Weights of a small image FSQ autoencoder.
Data: trained on photos with spoken descriptions (Open Images, Localized Narratives), 50862 training examples, 4.8 epochs.
Rows from block 3 of the decoder of a small image FSQ autoencoder, named by matrix and row number. Rows with one number belong to one channel. Each number is 128 + 24 x the weight over its row's rms, rounded and kept within 0 to 255. All counts start at 0. Numbers have three digits each. After the name is the row's rms in percent of the matrix's.
After each channel's rows are labels from the 100 images, of 14976, where the channel reaches its highest value: "place" is the part of the image that holds the peak. Only what is clearly more common there than usual is listed. The data: photos with spoken descriptions (Open Images, Localized Narratives). In brackets: how many of the 100, against the usual share in percent.
# convs1: first pointwise conv (decoder.decb.0.1.convs.1.weight, 64x64x1x1), inputs 0-63
# convs3: second pointwise conv (decoder.decb.0.1.convs.3.weight, 64x64x1x1, transposed), outputs 0-63

convs1.21 094:120124160122148170120113143134131156148104129102132128143121123139129137096156128098123140123078136070131096139137123151074220133117114159133115157091138140125135104133119138104093150157140125
convs3.21 116:119172150124113178156143156118129149123160094138126151122146141121099149163132143153147124137134133159128090128147115133187133116140115101140144143124123150142145108177080193119116109175103124
place: top centre (39 vs 11.7)

convs1.45 099:138109132136105076111118151121114133141105145125128112127114087137083158139143133119149151124095128185103130144128070119161131083083095122124120104134141133136116113125110118048161134112134131
convs3.45 100:188134155162112153139133127111124116180168114065102144123120099093144115131155109133115136135160105130142105140126103104147139138107092135167136097145128146182150122148095157131157130107111126
place: top centre (33 vs 11.7)

convs1.17 092:128126155130130134112123145090116152147084146164092153151144093118125138147162170134100104138165129134111176143101145093110153084101127118131133125168100125128120122138097103072143108103165143
convs3.17 115:133108111136142105123125080163122150110110139184137144136105144079132147128102140170093115113102111135143132102125152110148132084150121144138132116080163080088121113125157142099141182124123113
place: middle right (32 vs 11.7)

convs1.6 091:131157115122118134129123128130148181133105133073175139119121127099147071176115117129138128155131101139130106115141111117162118069132158130101116162128150115085083162129116099133115112141099152
convs3.6 094:165130112152139148117195110137098118132095151108131137176153155110126153137111155177099122138082111157169100147119129132101145080167093129150116092131125136129120145130120132162106115131112133
place: top right (49 vs 9.8)

convs1.24 097:128121177136128140123117165125119109139089132148111119172122109111073117112136144100108142112125146098126142108152145101102136079113091129069103107132128117130116159120085152083106158130109165
convs3.24 100:106095137152133111146141092111110171106124131134121117112118146165169188116096129120114136081141139090116120091166146140121146097171172141107112156092148157101095130106154145125130143120143121
place: middle right (39 vs 11.7)

convs1.62 094:118152168084133144151163142125108143127117125168098155139175072101128099105111144113097115158133141112138156121121122119116165123174112112099110147107107102092138112147123102093113166105108158
convs3.62 090:131174135130171079128117100113168125137163129123155112172138139136168090134106165165133125114131135112117101120139141171161092137096107081108132121141123149145137152129113117173079134122118132
place: middle right (31 vs 11.7)

convs1.43 083:143078168107161153163110158135148150143109132121077141131107148115097148112128166101165124168108136118107142105125149154109164166137149109155157092131107129142116116099127135110126105153175104
convs3.43 075:146137118147123151138129102111065099112123173083122118113151120156116177106105129139125135166163121130149183157087127114141071134109121158143124135168128115126123140121102126143163129111095107
place: top centre (31 vs 11.7)

convs1.7 106:144144135118116100153122095159127103147117124133133100125112176126151121134108142102157117127105167178124057155091093119183104154160135101123095136139131128102139127138112124170104161128117126
convs3.7 093:126115109132165116116112161123138081126176107183106154116130133143133137134142130103153111102082145112136134116113117151142111135118131142104086099160142161172135164110155128143158141070106087
place: centre (32 vs 14.1)

convs1.19 103:131081145100101116162121098152129127170124136129130068203114141121107122136152100107152113168142119138116131138097150120136162154097143135157122133119090122110104080112155123131136110147119159
convs3.19 097:141172164171114112092183092110119148147117128126140114130117115085106149132127100131159123135126145129128113190130136123115099152117114074116114122099121091099103125135151113126125150152118068
place: top centre (35 vs 11.7)