config.yaml
encoder_arch: "swin"
model: "image FSQ autoencoder"
dataset: "photos with spoken descriptions (Open Images, Localized Narratives)"
train_examples: 50862
image_size: 64
crop_scale_min: 1
horizontal_flip: true
translate: 0.06
color_jitter: 0.1
bottleneck: "fsq"
downsampling_factor: 8
encoder_norm: "layernorm"
encoder_norm_position: "pre"
encoder_activation: "swiglu"
encoder_head_dim: 32
encoder_fused_qkv: true
encoder_bias: "all"
encoder_qk_norm: false
encoder_parallel_block: false
encoder_moe: "top_k"
encoder_drop_path: 0.1
encoder_num_experts: 8
encoder_moe_every: 1
encoder_expert_mlp_ratio: 1
encoder_experts_per_token: 2
encoder_shared_expert: false
encoder_patch_size: [4, 4]
encoder_conv_stem: false
encoder_depths: [6, 6]
encoder_widths: [80, 160]
loss: "mse"
latent_channels: 4
decoder_norm: "batchnorm"
decoder_activation: "gelu"
decoder_widths: [32, 64, 64, 64]
decoder_blocks_per_level: 2
decoder_block: "sep"
decoder_attention: false
decoder_upsampling: "nearest_conv"
levels: 7
residual_init: "none"
optimizer: "nadamw"
learning_rate: 0.0016
beta1: 0.9
beta2: 0.999
eps: 1e-08
max_grad_norm: 1.0
ema_decay: 0.995
max_steps: 3800
batch_size: 64
epochs: 4.8
lr_schedule: "constant"
warmup_steps: 110
weight_decay: 0.2
Rows from block 4 of the encoder of a small image FSQ autoencoder, named by matrix and row number. Rows with one number within an expert belong to one neuron, the router's apart. Each number is 500 + 50 x the weight over its row's rms, rounded and kept within 0 to 999. All counts start at 0. Numbers have three digits each. After the name is the row's rms in percent of the matrix's.
Before each expert's rows are labels from the 100 images, of 14976, where the router gives the expert most weight on average: "patch colour" is the nearest of a few named colours to the mean colour under the peak. Only what is clearly more common there than usual is listed. The data: photos with spoken descriptions (Open Images, Localized Narratives). In brackets: how many of the 100.
# router: router (encoder.blocks.4.mlp.router.weight, 8x80), inputs 0-79
# gate: expert gate (encoder.blocks.4.mlp.gate, 8x80x80), inputs 0-79
# up: expert up (encoder.blocks.4.mlp.up, 8x80x80), inputs 0-79
# down: expert down (encoder.blocks.4.mlp.down, 8x80x80, transposed), outputs 0-79

# expert 1
patch colour: white (87)
router.1 153:409561571472496455449496493486573531436545453461484500523485655534511522543513552518527473469452520593436574539468544454477541508528526491528581453459537466426506506486563485561527424376516530533504379535495497521549536587447535506404550534
gate.0 101:470500382493465380499481524576543584531580537462460555537393503621474517480461498455449393530490453493431533572458519475453539458443517521549555456459593493533517528500527467468499459508453502508477496542490531502470515660523531478536426505
up.0 116:469486429527473500591459540518546615586561471542483450546472520569531510436416501442469382554560521512448464584463562488555523483500537521536561472448528481512528509482513469440508538496363482429448478498468480456491583536484480510634516575
down.0 108:520444452459515443520465528557556431549562447438465582488518525494521543506471391468555518535495503487558511381527449463516551460546507510535459566469530648573422542555552523563487519499516592484520627559528491471514491501474508512372478506
gate.1 081:518490450532425434536463502490590501548519594566486438513468495567488465451572526475485460522514618461452529502523479480513488452574544587583471457460495500493511505519456483549462491477469446437439360513376533401443476485523398478554564479
up.1 092:514470395593496402478464498532564558435526547496418509493418493562496569538574481475523437506549426490450544623512444480454547514528518518524491455476509482491585520567474478528464484519428418495529631528516543448411455582501527512546427480
down.1 110:420449513489535505534478504527571532552568412461517577466548655543527510461498427506530452461498466490487447501454508428463514457601526457504446486516505577413488519631493552523515507385571481484517545586447481489474496556462466497395492530
gate.2 063:403511500558493440473457514572489492527473499533563500514658590464499563484431478520529563437536418559479415549569451476508538529457497478547489500470435492572437522543543458475464542531519547492521415576461530541582495479408472516608498576
up.2 079:486408572530503504542521484481499487474513546472468464538502417469509511424483519493449494509492556490521464518425531602563449457663500505556526469482498574495482534598411581443467494563491471496528633409496564426433445422512484463474459472
down.2 071:507600490508496483503514474445574541523547517455510420497455578439581509502496479534514470552484404525420534567414533534461453413490612435503495558505568452495431483469475535544469467583513516484555435570427539517495355482501459547424474448
gate.3 124:402497495473481496527455477478590440541594530503480467452508510572474571530513451549562538465457410532453527419450439592518513576575518485536454536500563607484394511577472445544458458456531487508590550526565489515462469547456469465448404533
up.3 107:404517485478484469550467496534582440531582545482473504487490523519476551528474400511556482442469440507524473412451448601498499565553500513530446551499602588463390442585473485555440433420507514462563587536539493509483445553493461495426422533
down.3 103:527440489501449535461457517552551494435501563513576484606468537498390369567484537457486493530560625523502563563615545508477514438508544558479482534527523393502545516450524442523448489484417529499446436446529487421473490456535429485510528465
gate.4 076:542418479476570545553522526499574607455502491638544502516513409473474553463431460550491469519479436475426452601507532511514539475469539533527464462494478424522545436474491503396576494539463401489458575374535519472496430559503487500460455479
up.4 075:460478457534521449523399455535447527570486536522453473579509389516478551443524508594498510569533525474524492542511567431543499632505502479540496521496511465544435447473481546519534572610508491463498530558375538464553579498526523589567404480
down.4 073:477398463488510588531452532486539453447580546506505534499533580489610419555505547437589525465535516434520518460518561428452546540520511519488489509469532472489445530602538509487455434394403570529504488502582505496499562618498474562412487492
gate.5 064:495402497423510511535467514465572536439376452537491569441552367475586454534580483495547596508529574499450509459499455533533453547455420460457449605523530463574463514522549566463460460541558536535548477478503507548556468526454424501516523491
up.5 056:511573432531451541540522497600601492485528545393472440469417566581460473492448505578487441528501528558495488554478456416508630437513637528533458495473535464470584494509540513500544523451456480459447519603476533489431494510508457488538541466
down.5 065:475562509563485570448440431567523583503415551476523519529535478519595556464479523537371475509438457453532513536467556451501491519439436451476551531505476578453499436411466523409495426513537542519480430447513483522551513516393571621508492531
gate.6 127:423517489522456470470437529504614548494611427463476530597473541490478518469437460503566505475517553533557445561424563620493492480547495484491551509514449474519417497555481478507441504386406442502539456498485449436510581585451519519413496548
up.6 137:487447416445479571568552466412461515510564497471549517532569433500499485477543505568602485461470431481580502481471441556549467628500436506497428500483625469480534388529469548469527475550499520480518527487536437449524409613540507515471454478
down.6 146:462607552454390464523521572393524553498571484468506505639522459483653560465521406536497510537480438527405474570466541513485503490472521518520528418492392502496484465511485548514512506452495455514495477504561512537481418454586464517485497453
gate.7 096:530571451490562516430582492511351447460479494484503514447522453442514410521542560488503512421495536457536571411505428443505434533371462498424508577569497472483477455502501474495512495521519551536572532494423428540505559599549460526568498454
up.7 082:561560418441405444530577556504609552485514471539478498515454418525590483525467369534452440489485481437433516558561462434420555521493510554527447480492557481418568526472497526508496419564559523467497469490529553456455466472611545529511496486
down.7 090:551521495511487462518518516453547535454486544604503481483433502490510487528511539406469526443495547453431486542478514582426506436544522476491506510508431415417586478383496513415498445647497430536558444556484549542456444438559498521587443439
gate.8 139:424526556526505502573445527517495481499585475460472479544466581513452551480479487545552512478491532540532523472437471550499513491654518489515460511541526561415437479581487492533464494363437451494526451548502509409578483519349485492404498568
up.8 163:482515524480466485533477544547470459527538522431440518453434581572489522481443449495482501479513512568530465377434441525481553535628488480568480550480527621472488550560518441517494467432482487480482545592477535494497586386348515492463480495
down.8 153:527441451515519501514481498581497468488600494538530553450441555595363433513508511480493428467474543514532586495606466477532484500541613518477376551510545530507563521543504464556435471431449523519480509511443437499500591491449416419479546495

# expert 2
patch colour: black (99)
router.2 127:605416466466501565534410473508435449565497607515539546535389430423562445452474488536493527549528560471519518540505505520522500454586567474499436486471496466546493425503497587479441533584505458469469585492431478526458530395482508414530554466
gate.0 095:503490495488525452543383499525641523557525469508560527479595592467485476546460449508432457541524477508430479563538551540456532403419561585521523475466424413472546541450567541468507468503534495442511541487561495594411460523575502467527471454
up.0 112:495522473460543491500381549467654551500513459456546467444582506592498464524429427474508491543481547470439510468477600581475530430476531492486589492489589446488533498528522547393479514530418473494492527463476442444500368549509543490496510547
down.0 108:422532570421559460482560520488553587492539383563469486451534613548532499480533507467468417525473375544437500481501536499500466473506493470499504522556479507555538460515477464437510473418513456453515434479565556400640519552495470523582504546
gate.1 118:500472511443619530502516515557589581511480514474550413545508526507426448516529403498439418566541486510336472580485518475451487525489565597538506518469429441495551472528491543494495523407549473453493514507529555532538489566511451408554441485
up.1 127:509433497492629607463491458504498561501498501511585524545574563522488420480581487498466435514578500494433481565489562551500501535524537542486485493506478410512554494481502578367524542421472382502482518493550422498545454491460430475596430499
down.1 115:473494461580531506511436472536526561515498485535482496543502479568522479439492550600427466496473522520576485560448492510492532553450490470505618458468471552550534521428457490450562523450336407499463456522521515471484532603512627551509441595
gate.2 067:491509421512536493459489528520356542541446461556473517511532458531486490498443466539516547483412470564445461441459526462496453648507448414593490451526434496514546468491426607526543546467570510481436568556541541476523531522469534532596440558
up.2 065:507539533539508513499537397478525470490551565433483483389427432467468628549564472552541518465417515383578503522506481560501479467547525486538513531488505563439506517435462552523457440550450529530546526540415540522432459413439506556448397513
down.2 064:441450506554544496500497515524552482542455447487496603476513591524509462472415517491570484511586507548531625475554422509504552518477512582514446469564639433540452487550473455548486552486495436460530404572486491403497457613513498532538505540
gate.3 103:539471485566557480529481514465564484482531536467540430613350448544521500462496464589426465543486598458473487575484487448473564429551545516544475492462528494551384523501426429516578518550507470472489574578427483490431462521502524519430440489
up.3 101:458525519468417534504478475532559513463616524539506578457605544462511453519446481440557563466495506521494496422496468558488516523373471466451578454532478447468530496551578574498476422462472519539490392430609528602531490498540476432544558486
down.3 106:470549559512448397540616403462557521511559429453471489513446471532507535571476547406496488518480461425442475511578515493516478446517535460477506556526534535510415490400486532430541499550550594520471616558486505532493532507399555443443439527
gate.4 062:468495548617536514520456550503503522541540540477476458559363500544467586488441459590502539478489460460493466520527466484510548470476543596563419456428596488477491512512535529386568540401512420448435523532470549571442443469466508503435452524
up.4 069:473599447454504378508453589515530542442518422376544496470570570499494452457501470426549488549470569514472474422524448458445500535411446473485617542493458500541565483561515471537421509545505549476526473537537479562529528615496546468534510487
down.4 057:528480449533508408446580599507562593479556517459486418448519532568531452539557467433509483513437464533335559523470508496393481460534514512446457580454523527494560399432488513460460499445443492534506531519557594544493494502442476499459473523
gate.5 080:500479475477432538486572580462496495460473506481511559517504559405527584477480458394524533573580475497580460534495459533511531429586487567526590525495423434530577452471562518485474490482365430502476406444599517519491502437495532429514551492
up.5 061:486526518492503446444478471425548536418531447540519450410556562624545538481524497506441504405541469523442535490528489610472411533498545452396521575617563560491529434445474519524501518558545501486540578502508569499509459553408510557511507462
down.5 077:450531542454463526545472532529461472517493465362431495436424586511519504447579416503573505438521530422495484495532454482409480418445497578537526502469472496560527518500478450417471503495377493511509505555448570505467559597403563477566467534
gate.6 122:570467477496465434550523489496574512507479497622511575546528512504508471480452412484465533540539444494402472569564474449516488415455511596523512489445383429512506554465510498470545443501570401453497547452549549556442514480582502427574503402
up.6 136:517468506550450516505551485541368493538420508510420566471455526466506566448527585541470458459481474586531513493480457341545488547481500537523480524449368550511533532461483467594536480482551495478493485563466564532461643460515476509528497429
down.6 112:571450442593498578507360442493400405597486615541553463540496421538471474504487549542527529494529551466493440470505485462497539569494505493545461510435509525458498517463538573627458459477521466485553496560493474548426473414523503479449515456
gate.7 079:446453479521450515544445428456522537434522568421566486571413523460465464499542420593517498570560579459510486532493512469521466520509535614452452508480414440466433482605458541491471519491569543534503515554489447480398597523480423516444442458
up.7 079:553561588496453478474515525411566533479499500401564561558545600446524422468522554540493487543524559460423536526457483489469454446465489557454420519520451433520512532554512546543496487472543556485441385616468431492513569528537400542443530478
down.7 091:471528473532579453447493460514405484464517545479525408538538484432443505495485587527506555585498493449577513461508507444479522619411510512533634502464554579560539546440468451502544526545437533486543505507512510428435526641454461542492451523
gate.8 149:497422468540568623579487484465498489537535551559489491513501396508453531434539571518473517536527514407595479488533477593530503434615512544544528432507576518465453492555493515449542556498445430447451518468437461431495376482487523484572546524
up.8 150:560535537453420428500608486478520522490402490530532495364555531482547417532521504522509437465498506533409515441468512465538494510381492458460493536498410559486547515493557514627495413540631564497495450522539487531527558471523494491454534477
down.8 113:474427499561506549541485499550510464500561528494491526603432475573516457549479536537525497425476445482392587558528509498427532485540577449476542513495582439508513491426429484400438461481359543538551574583495575536434499545453516447500481532

# expert 0
patch colour: brown (76)
router.0 097:506523559525502471497401405548505566461483533436570487471430457525532558487469499470446458499501409466590448586495471454475521514380513523528483529530458488557558501501435543475596455583550530483519578431575615530429496516492464392464501502
gate.0 090:465472572485622596558438451535588546528487451399592398487513554506477468415477508549466470552464541571465515472477575527468490471478492512450550463436423418458512565534563514450536498479488476530461484473584523470537435605517523516509432453
up.0 080:545497571439417463472494565492413485480517537583487582496400526444540467509478484493540529461481485446421561589475464464520519515469505408470489479568584476505535426493380494495416547614506593479532462491479477481506573423515436583449499520
down.0 075:503453486544468538554420432393583592552432517468632379451497488396490535509502465457551526537556541454474553466540519496433462451558525571431458574527451525467438452463474546537442454559471479493465504490462484486535440542510432510439507468
gate.1 111:476396490493524491609480556502617542504464464562520571425485435452496632462525486553527454481551452516489432572493561556506583562514519526560468485492523476415567514520443537463479474507588432439491551511497493590460541537514496411467427530
up.1 131:374492495470484472506536448488450464509549505530557521546550564495482509540517347561503551499427499453404517443474473549531534615497447494485569514466561531506492496527529510521462471482566594483515429506570460545510489597472437555373421467
down.1 121:527578479474467473484592544509563524507462481390493522514489629567514462482508449447521507490493485507429499578524460545425493444501612586506458474520337430531527466494513506439466479474435565501424466452530533556453431549505447508430495554
gate.2 092:456451460539381541516447466506461422489468531524506477548503517460422549496460382519522579524558535420465511475541415501539471444648542588470499576460446479488480423565565432498492567500501464510518448413491511539517484440443533447514504421
up.2 096:487566506476552449539487522497506614467528416519514504482489476532534380532483660522503422472478497463473423495554545488478540523493498508516454430596537458560538487436431561472496480441485549470475593472588455586535456548524520547470608553
down.2 088:466419557551536519536546375457465504466523486530591514547509574427454466566523567422546479517538459481496611532510503502424518540400480543462521472476540422476587533495537512531517525515440415548592400452437507463573520509510429498451479452
gate.3 107:556520473519528581440507553587466462545467453492488468576513375399494465458520543463554569517552608456614489491523472539515488468538551544494577454451498541508448546520454516538546569520436444540545532388478530476539457584515550505544591521
up.3 113:495621525519411559528603486528493523475479525501492481416564498627490486565525496553517358501476435593473542461540512464430529503480517479519397454463484448494534546492505457564521410465496553535449384528483477542526515470515533471525598523
down.3 125:498461584372499414476493609439572495483569469410450538422489635552486474531564509454538482489467436487423495462493456525446522442543516494517460544526556531501516514442502446434527455471535552491485540480498539524529484471370461462402441523
gate.4 051:457428469460530598512460529439506395485469468467505437499569571517569503508456532552415640497503524516462584531520556501479565456525528421466484445441462492525470463504375508572454457572524519534490359418546502488507560485484489490474529475
up.4 061:474492485448507515590525540509431491466461507498479443611477538415547495451447494364521403498541447475488415570528519486451416418541509517537523476376492449493531422504573464503550537512388512461531600522532553525502482478471521493489549585
down.4 055:484522467468535501569604516522521530486521498492486441443483608439457552402556552538477563594552459465481628461600489458507538503547487453446567460553502513408533519519457431470478544497515484547476457478423529537416461574579433556560519490
gate.5 091:448552345578518531550502418467509594535463524523599498492535473551479479593528570526501424530442465484473551491508542439461495571401525542488503512528524496423592566413496420534521457515562504480479398506480486557440487530462543504540444467
up.5 114:523432596445512470488525483499501474427549487499493464355438565606561610463510525532415494540487417579448523519506476480535570503409512485526460474504452468523536476487557535515479456452541575529470495577489555511475573360477479510540431490
down.5 107:536487421570491533486568321501528546539461609540562521529533356523509484479488620485420461521481544441520483592495440528499524527482425515451485510524469457484465507468489548558474556507505521495480517397474441453485436485521516504583529454
gate.6 100:465383460458479572554593518450502563503560565598579391512493488455542490490480448430519518494486512438459449453542515490529515445456490465516470483471479549546575457452513589463495415538557524530523542445579494570563436612456545480433469453
up.6 131:497512491428553520541499544517555506469450522522445548360458462523533483530566512537457529521521420454465512529514445543514528531412483538572367465469533479483590491508632524442543495497529567432488489452480550648483473430539483450573475512
down.6 115:510563562520616545512516525539523500482458445434423442553470616494502483478515528574498473470399548433534459468452534575483501418438534491512613447467516446605514479445441465421494509569436507526463429388458503522470556519544518479505513551
gate.7 121:446492447537507598523479449473488615496544577513564413413414480592529533427481486487435493614438460465450466520457523499467513538457531549576492519450577523495491519492501542437533500422438461412426458533529479497489503626506533488579518504
up.7 098:393515521507486592472455415450474633475532550439600368465448518547524538468432499505484508585478487522468481557467560459492502498457473567548651484409531485515511521462494531465523489484496455491420451533575464498520461568479533483558462487
down.7 122:515566411584482441436572582561440455491517466592428576440510533520580513504447439511544503428436527579579377480487486517527513477525482426494527502563572525548504481491510413559549482517450530539506462499555456426489563516535594495518460554
gate.8 086:482485510434475453551540513523453477566506500596517494389464544479508452510487538427598496471548362532517531519485451469471494419485483571401578552477524507512497483449483494485501533510561402492486587517489439621445637421501497509484492534
up.8 073:625466461497453489558559567485442459474458450569527490585433451511431551501379503422507586478463466556447606530542457473520446441530537480485443546534504546516491558557458567462483513572499452462592479474505438450493553483500501546588537566
down.8 080:541547549420492458514522452561517456410549438463453528535545450510550507507393515464471469541504490526501482524452486440500502440529442442524497489509523426473493521549453408553379495567506559458428669532480540482483473589519586443548567542

# expert 7
patch colour: orange (36)
router.7 073:443526478440425464479469454496519484482485498525526425513507492546522458416476453459425509412471423490621509499475529492534550541518519411591441437468475377387535533561512508522502524396509450501616506457514436544474419525520519562579511526
gate.0 093:518462492517528484485377529468594499528506488583558562547542557507504546567495392545521503493471479521491448537399532467399589469438470537482462543580431497455528447495501405485554486443556467485566466569509532524500547520424457413413426474
up.0 083:518454494555589484556391504472526516487434482573470551505587484466545488591477490503538537480506513548399467481475498606451589389491509499525485545518438549415442412485553430493498485433548484444589426538464433502529539563450496501422491458
down.0 105:487550494493443486533463552490454447481547452495374541537507435571508532453520410573561534524466602525554526567562460535534498469550500421416414479549456452556484516504573498601446498508366471495442465504515513460464515486453561449591548486
gate.1 076:483473497478538541438560556515460518502551471531607610477559538592502447451536588505515459476427410599499484502525495454494565467504508536444436489524408413475537428498484469545503498441549522460381454542517434478571451455475456463444431563
up.1 079:509472485427472601503483491525538531561384480614504511375579453490492462499540549481534540491543398524499427511528457563553551471568467501432557514496404471549511482425528478505535570460593421469464493576556511572522518458496475415475487479
down.1 074:560414438436487474444546525586486507572523488517508499491452516514517517572495458492557510589446478460455510394557436527550564454591477450484405473537537572511495474522562546520607457489429572490524603594572441558488566507474542489470525455
gate.2 078:466519500432431435432525514518473532485502518435507556573433573455550573504526485470544444477478484554426588524501512516427508531494550471440465503464552510453540480493512490528417406459477563492550432505600524478604581445436334524545484490
up.2 076:581455511562611545553548508455558554593466534511601444512514463504486424515546555549548455533562505438475483559574580520462498469477512514445507476506511470569541517515453544337468503547446501482444479429472462410475421569548469485537461528
down.2 099:499657502575487513594515555503608587499489453488463484469493452478523589472557500499467435448442539509425441559499470516429502535565569461469453520503442549377475487490514559365490536479492577451521468501534487543513450426511507495548535510
gate.3 187:497514542481561588524493499465428569479436575503536487448580499561484505482471490567469522489462398565525507465480570515356502500408467478522440481483489445524493505490476569373512472417603508481417422496564496453517498419478504527593511444
up.3 183:500440442560436407479533498512560475493602441497492485615411492516536476479527552438503452493503603460432502586501485481631484515570517509484556473516520507525480482509498427614461514574413499551549514467423511526517518625505486491438477544
down.3 172:427500583452493433541505442405552547495515473475663464510553493474394555519569543486430489531556453476434546586484575540428451495491509558520529499493467435464569470490484538488467546534593439502574486495496539518494481447507377491454508450
gate.4 083:457442466526614509464464523420541597486454437552473488443429488501534532527538521444550571464561479483488548465483511530576553566503557505509437473546457449546444408508518519440469439475532505444520574591543462504529622453434528564519383471
up.4 073:533522471479478575526513470580428514447538521495477488474447543446454430461506576544413450536433475514499476541581518488475426422510588485478520512377404509491526563462538511482471501527403410522392528546456546462495387532539577575533490490
down.4 076:381505612516491508475604472476473448552458528505579425543532603488543510463555499470450463499430449493501592522505530475455442613613570489479577470524508492476596559436450508452446529507463453438570497535504503537524557527447440480515494496
gate.5 088:537543553533454506493563482480524461499530517506567527508564465483501568480586452462467474561477519447430518578642518449487586547351572564540470493514459499459458453564447519442457537479522556485562411455505502532471395500415442472472464448
up.5 123:539514418534506346480474538548523533492469454540477572503462404536506575451538492582482563454498445508549490501432451442477552629556496500530497492465433615478466522548480496569526502562546475509527607564496493508506550395537504486578457510
down.5 132:454478482457465517472476494471550436512515520485560529551550693559450421516482488382537469535504467592516526448447502435492457441453514546494449508441542540450483496517520478620541502478522503471432428551546451411554528596482465496446492444
gate.6 060:508490514565494522435528362509479538547504499574557523448415538550451547536513472615510468564518500469478501564495460407536400469540572477427514497461483492444498474501556413468559446455511495494442457532399579522460560489468396410467486534
up.6 060:517540413509456487433420505523424625477549540491459546513489491367525539559576507503563525408511547575498533455552466496546582509550540529433482549423485605463497535419512481433487532510534436567515481482453474426434551521545504559548473469
down.6 065:516478460519467489536500507483514540516349444421525472425567511497508556530555578543502455579558479515478451391569509365463486466456477475378534530434515562526534475572481471592544423509479475532461504544486520500525558602488510473501511430
gate.7 152:572391457462510512518437565470543494440572482465494460504470469446490482512498533498522484494538544473499447502528444517608456426560508464479565499536531507418570447470505526546470463532372441534559592447385464546584472517581504493512634487
up.7 153:406551546463525502531656454569446535520470510602475523484547592567502502430504456493491530543482394542482525495494489457448531510443497528547388500456443499549461498443506486476519459476630540491454411483589544517486495477483492492445400541
down.7 126:544419505615448520509413465477411481489471619552529466449514384494465518500610495568506502540564583500514526522492536463547480512473523527557470410531470504448552491502520508521548549561593431527507465619426445525477575475509459500466453455
gate.8 092:377478442584491461442453391495517504504540527437502469486377558577506569501518586517481418532495519543413483574479524481592510496489482517533606439519600551544561497542493453518546502499456454535437467486544524475465437589433552511511482512
up.8 097:590549584476563572467530533558499544446373556550543499496530400493443493553507500516467497489539494517459540453494517533391508461430530466496401474495444448467485437481516605502591519451554569513439442524551489488480557366488452544465497505
down.8 077:456453606504571583524471475506496474428512512494605465601546608463412579504555503531479449430462452530414584521510531505500481507470501521572523486444494421488444466483493514543452466504505485456475415470546598492571525456426427553416487456

# expert 6
patch colour: red (27)
router.6 084:466590438481511494404568483520558407468516502488530549556554489472491462505508525434600497497474456494495501572502476475522439542489645436529414451547554462574504581535558490531489475492608563416506504516559437480509498490581490530622521543
gate.0 142:466515589472528504489465522552515535478602518517535469470508566434479495518435475533444511526515384579448476498527551484446459347496517509504505518449443521497467545488456448581480528423572451481523636490497605623461515550536470428483475493
up.0 138:475479495506528458525394498441551500447481463511479491563543554510527563446519470473475550516530516419621474573530479585520488540486506484518417409485466438539549504620504551428508579540380468435497498425524455474499374484505515454586448520
down.0 144:471568530419516429529520470523494462504513465414498544627580478465482450493484467469487613479441487480539510504513479514464468518401500536507587485442529393555463473527463527444448561472422555488507553402555502536409486572598481507599543521
gate.1 073:468458503522321506574496507440410535509366477499559429562547518533561502420537509547561499414431550464492506479545465474519453528462514492486411504504533561558452501498600522500555397603494506503442505483501522523527447504457538513470539460
up.1 084:492509465492593498430541474529563510466573527442473513395435566560452399487477515555524434502510484557533449454454534464392559494530491511459652565487540474478556521457520496464417497407477531577503525538537437449550600503523460546510446514
down.1 077:524465522420474501453514548478578535537540446497550499573635513486456527495578424487553489493552523535500482550518546564470491493531554520470477541521529492432551564494550448476438581588500478415521591396504474455460458510609424562446597456
gate.2 097:559530526572528596525391495538429546555622494497481546439416572536463521517413509547499473537517432540503505446532530505457466446556473493471505470528491493552471575512413502511514544373542449483501549439534601501478587484415501416458478472
up.2 098:500477530584568405511498518473503478523530480511414499537542460591529567494523569454505548515540476411605528555499513492453490590554499520562357443437540495484514506623499484519502568497368471455467496539524444463497453494413547545522553514
down.2 098:547562467452447429510511502467464540500492510462499539552509425390576494494474434473506602501558508435603453520552483574518505542497457533432505469491517405554428519460479509548540553535420625493478443443491387501441556556573523490518565445
gate.3 073:442507432515448418590553452441491468528443516508479410483438467552492441481653543448537451499524467431451612532519509428543464478532532526469441597553549450531546474480504480492412478548478538459597453528437433500452530436460475496450477486
up.3 087:457566460607528524455465473533542507492390528482495506418421378543487462558540503571454446443470522456492423519512528428537458425439586545488473495445500472495479471427499520494554527637566507514479603521487519555470538437585475509555467482
down.3 096:505401522468473546472485436518484472470469512577510549503463589409468432533463589434481501534563460504577519514578450458493513495504460553537548537479563454486530540603447489441448529460444533540467516557407501421502524668489488527573544439
gate.4 084:472549493534533534481456471600633618517414543534468492525462488416511523508586563555486449533490609400532424566532503546518532473547545538471492510530465506526533466562484479489487524549448437503462409405462580479539412561496442521489503488
up.4 082:557461457539524481525432521480598519592375487421486490570477580454483525489528624586493480487469619456604421502505527507502476523596493507548458479506430506484494420552541480520534443473440490534528462458440531510540418569464496492478445459
down.4 077:548535517485419451447567452524498455513507572498426603525461568550568464466510551426462490530432479524555477414488507427484596505508459468566539410492387523527443509494556472504602523449471510463472395523531481445499558385484581518507504511
gate.5 077:475446531456461491559553512431550549465484499424436480509466556456506456481523573494489398500484601555485519419483395444460454626477416464448523570497464501504548525595500532519493446501527528518523463640511556427579441551550466531478486511
up.5 078:607453485481532455556481477487512497555531609458495568469439451474508450458534485490535493575542548433437471491533483536487463479606525478523384542534514582458400509498536512393504402474489523611482432519496539497485538383539480449576527517
down.5 074:555542486430460538533583484535559518499568616551516546467482510470562491492486444433470582434498483531491467517542570587409543477506455520514404516494550466465421531550544467468530529486379486531428424468510409547543407488493439460560569468
gate.6 116:424474544447521497537569509436522455466433449521538532613561597483522489528515570369591575501549568476570529489510399486456526556483453496493458582520533490467506488619572457568529535522469538480436440453457514495515495528460458516423557499
up.6 118:406465548509488440497551510455403409505391507561531522630518509480545466497497593521585592477485520441573494510453469516588501512454448451424536550541559473479466476526509507570527558580526484492487493515483400469499485570428485556420521554
down.6 108:451517451497463434504545545546489478505537406572518519591508564453501499538498586432411446551453429586507514435510473472476551516448478449528562495507676514415537532553526427502547542423554477511466477558491518439515491598516544536532444486
gate.7 196:467476518548478606506522379415443532503463587508593434546530427392409498530552570548451503495495600443466507574524543476525471521448529606495448492494447458505469497499462520509507540566633548501526508487449516515498479482520443490497448417
up.7 131:503514499542417503446443529521498591505446513517469501431422523534561515493503469468537417401432550579481492503557514478509489495392547436390528519535493456511593498332516553548475454475448437518502475563492559466571580512476501519564560509
down.7 137:438510516464596526479555418472527545481554469405581446598495496578469492596540563493538420513490455491408568493540521568488533492466526479538483522445587529487518420526466472513405464484461565496498507441542542530535458629460430484422449524
gate.8 096:450450519422442525584605439517492472531517444526450490633571596420520472462556502536457451567478424483582529533468438528520507524464466495591571502472488505517510435516573437485471579478492519491444470435503481454589548580510419528536506450
up.8 098:458564541431503516451588453495538454507444478477492471562498528495532439517569583488477526451455468514615485513431491495520477568408505533560417515552461542589490434538482453499510611436579546539528493477545532395546475580590504561582467522
down.8 087:404481529476558481453429547536471438478554410498507491530565597472451452474519549455490448538425459571516605406550542491438498522506511532513533519461517444532567527525439516390489479461507451484537520530534431434457493620455411494535405449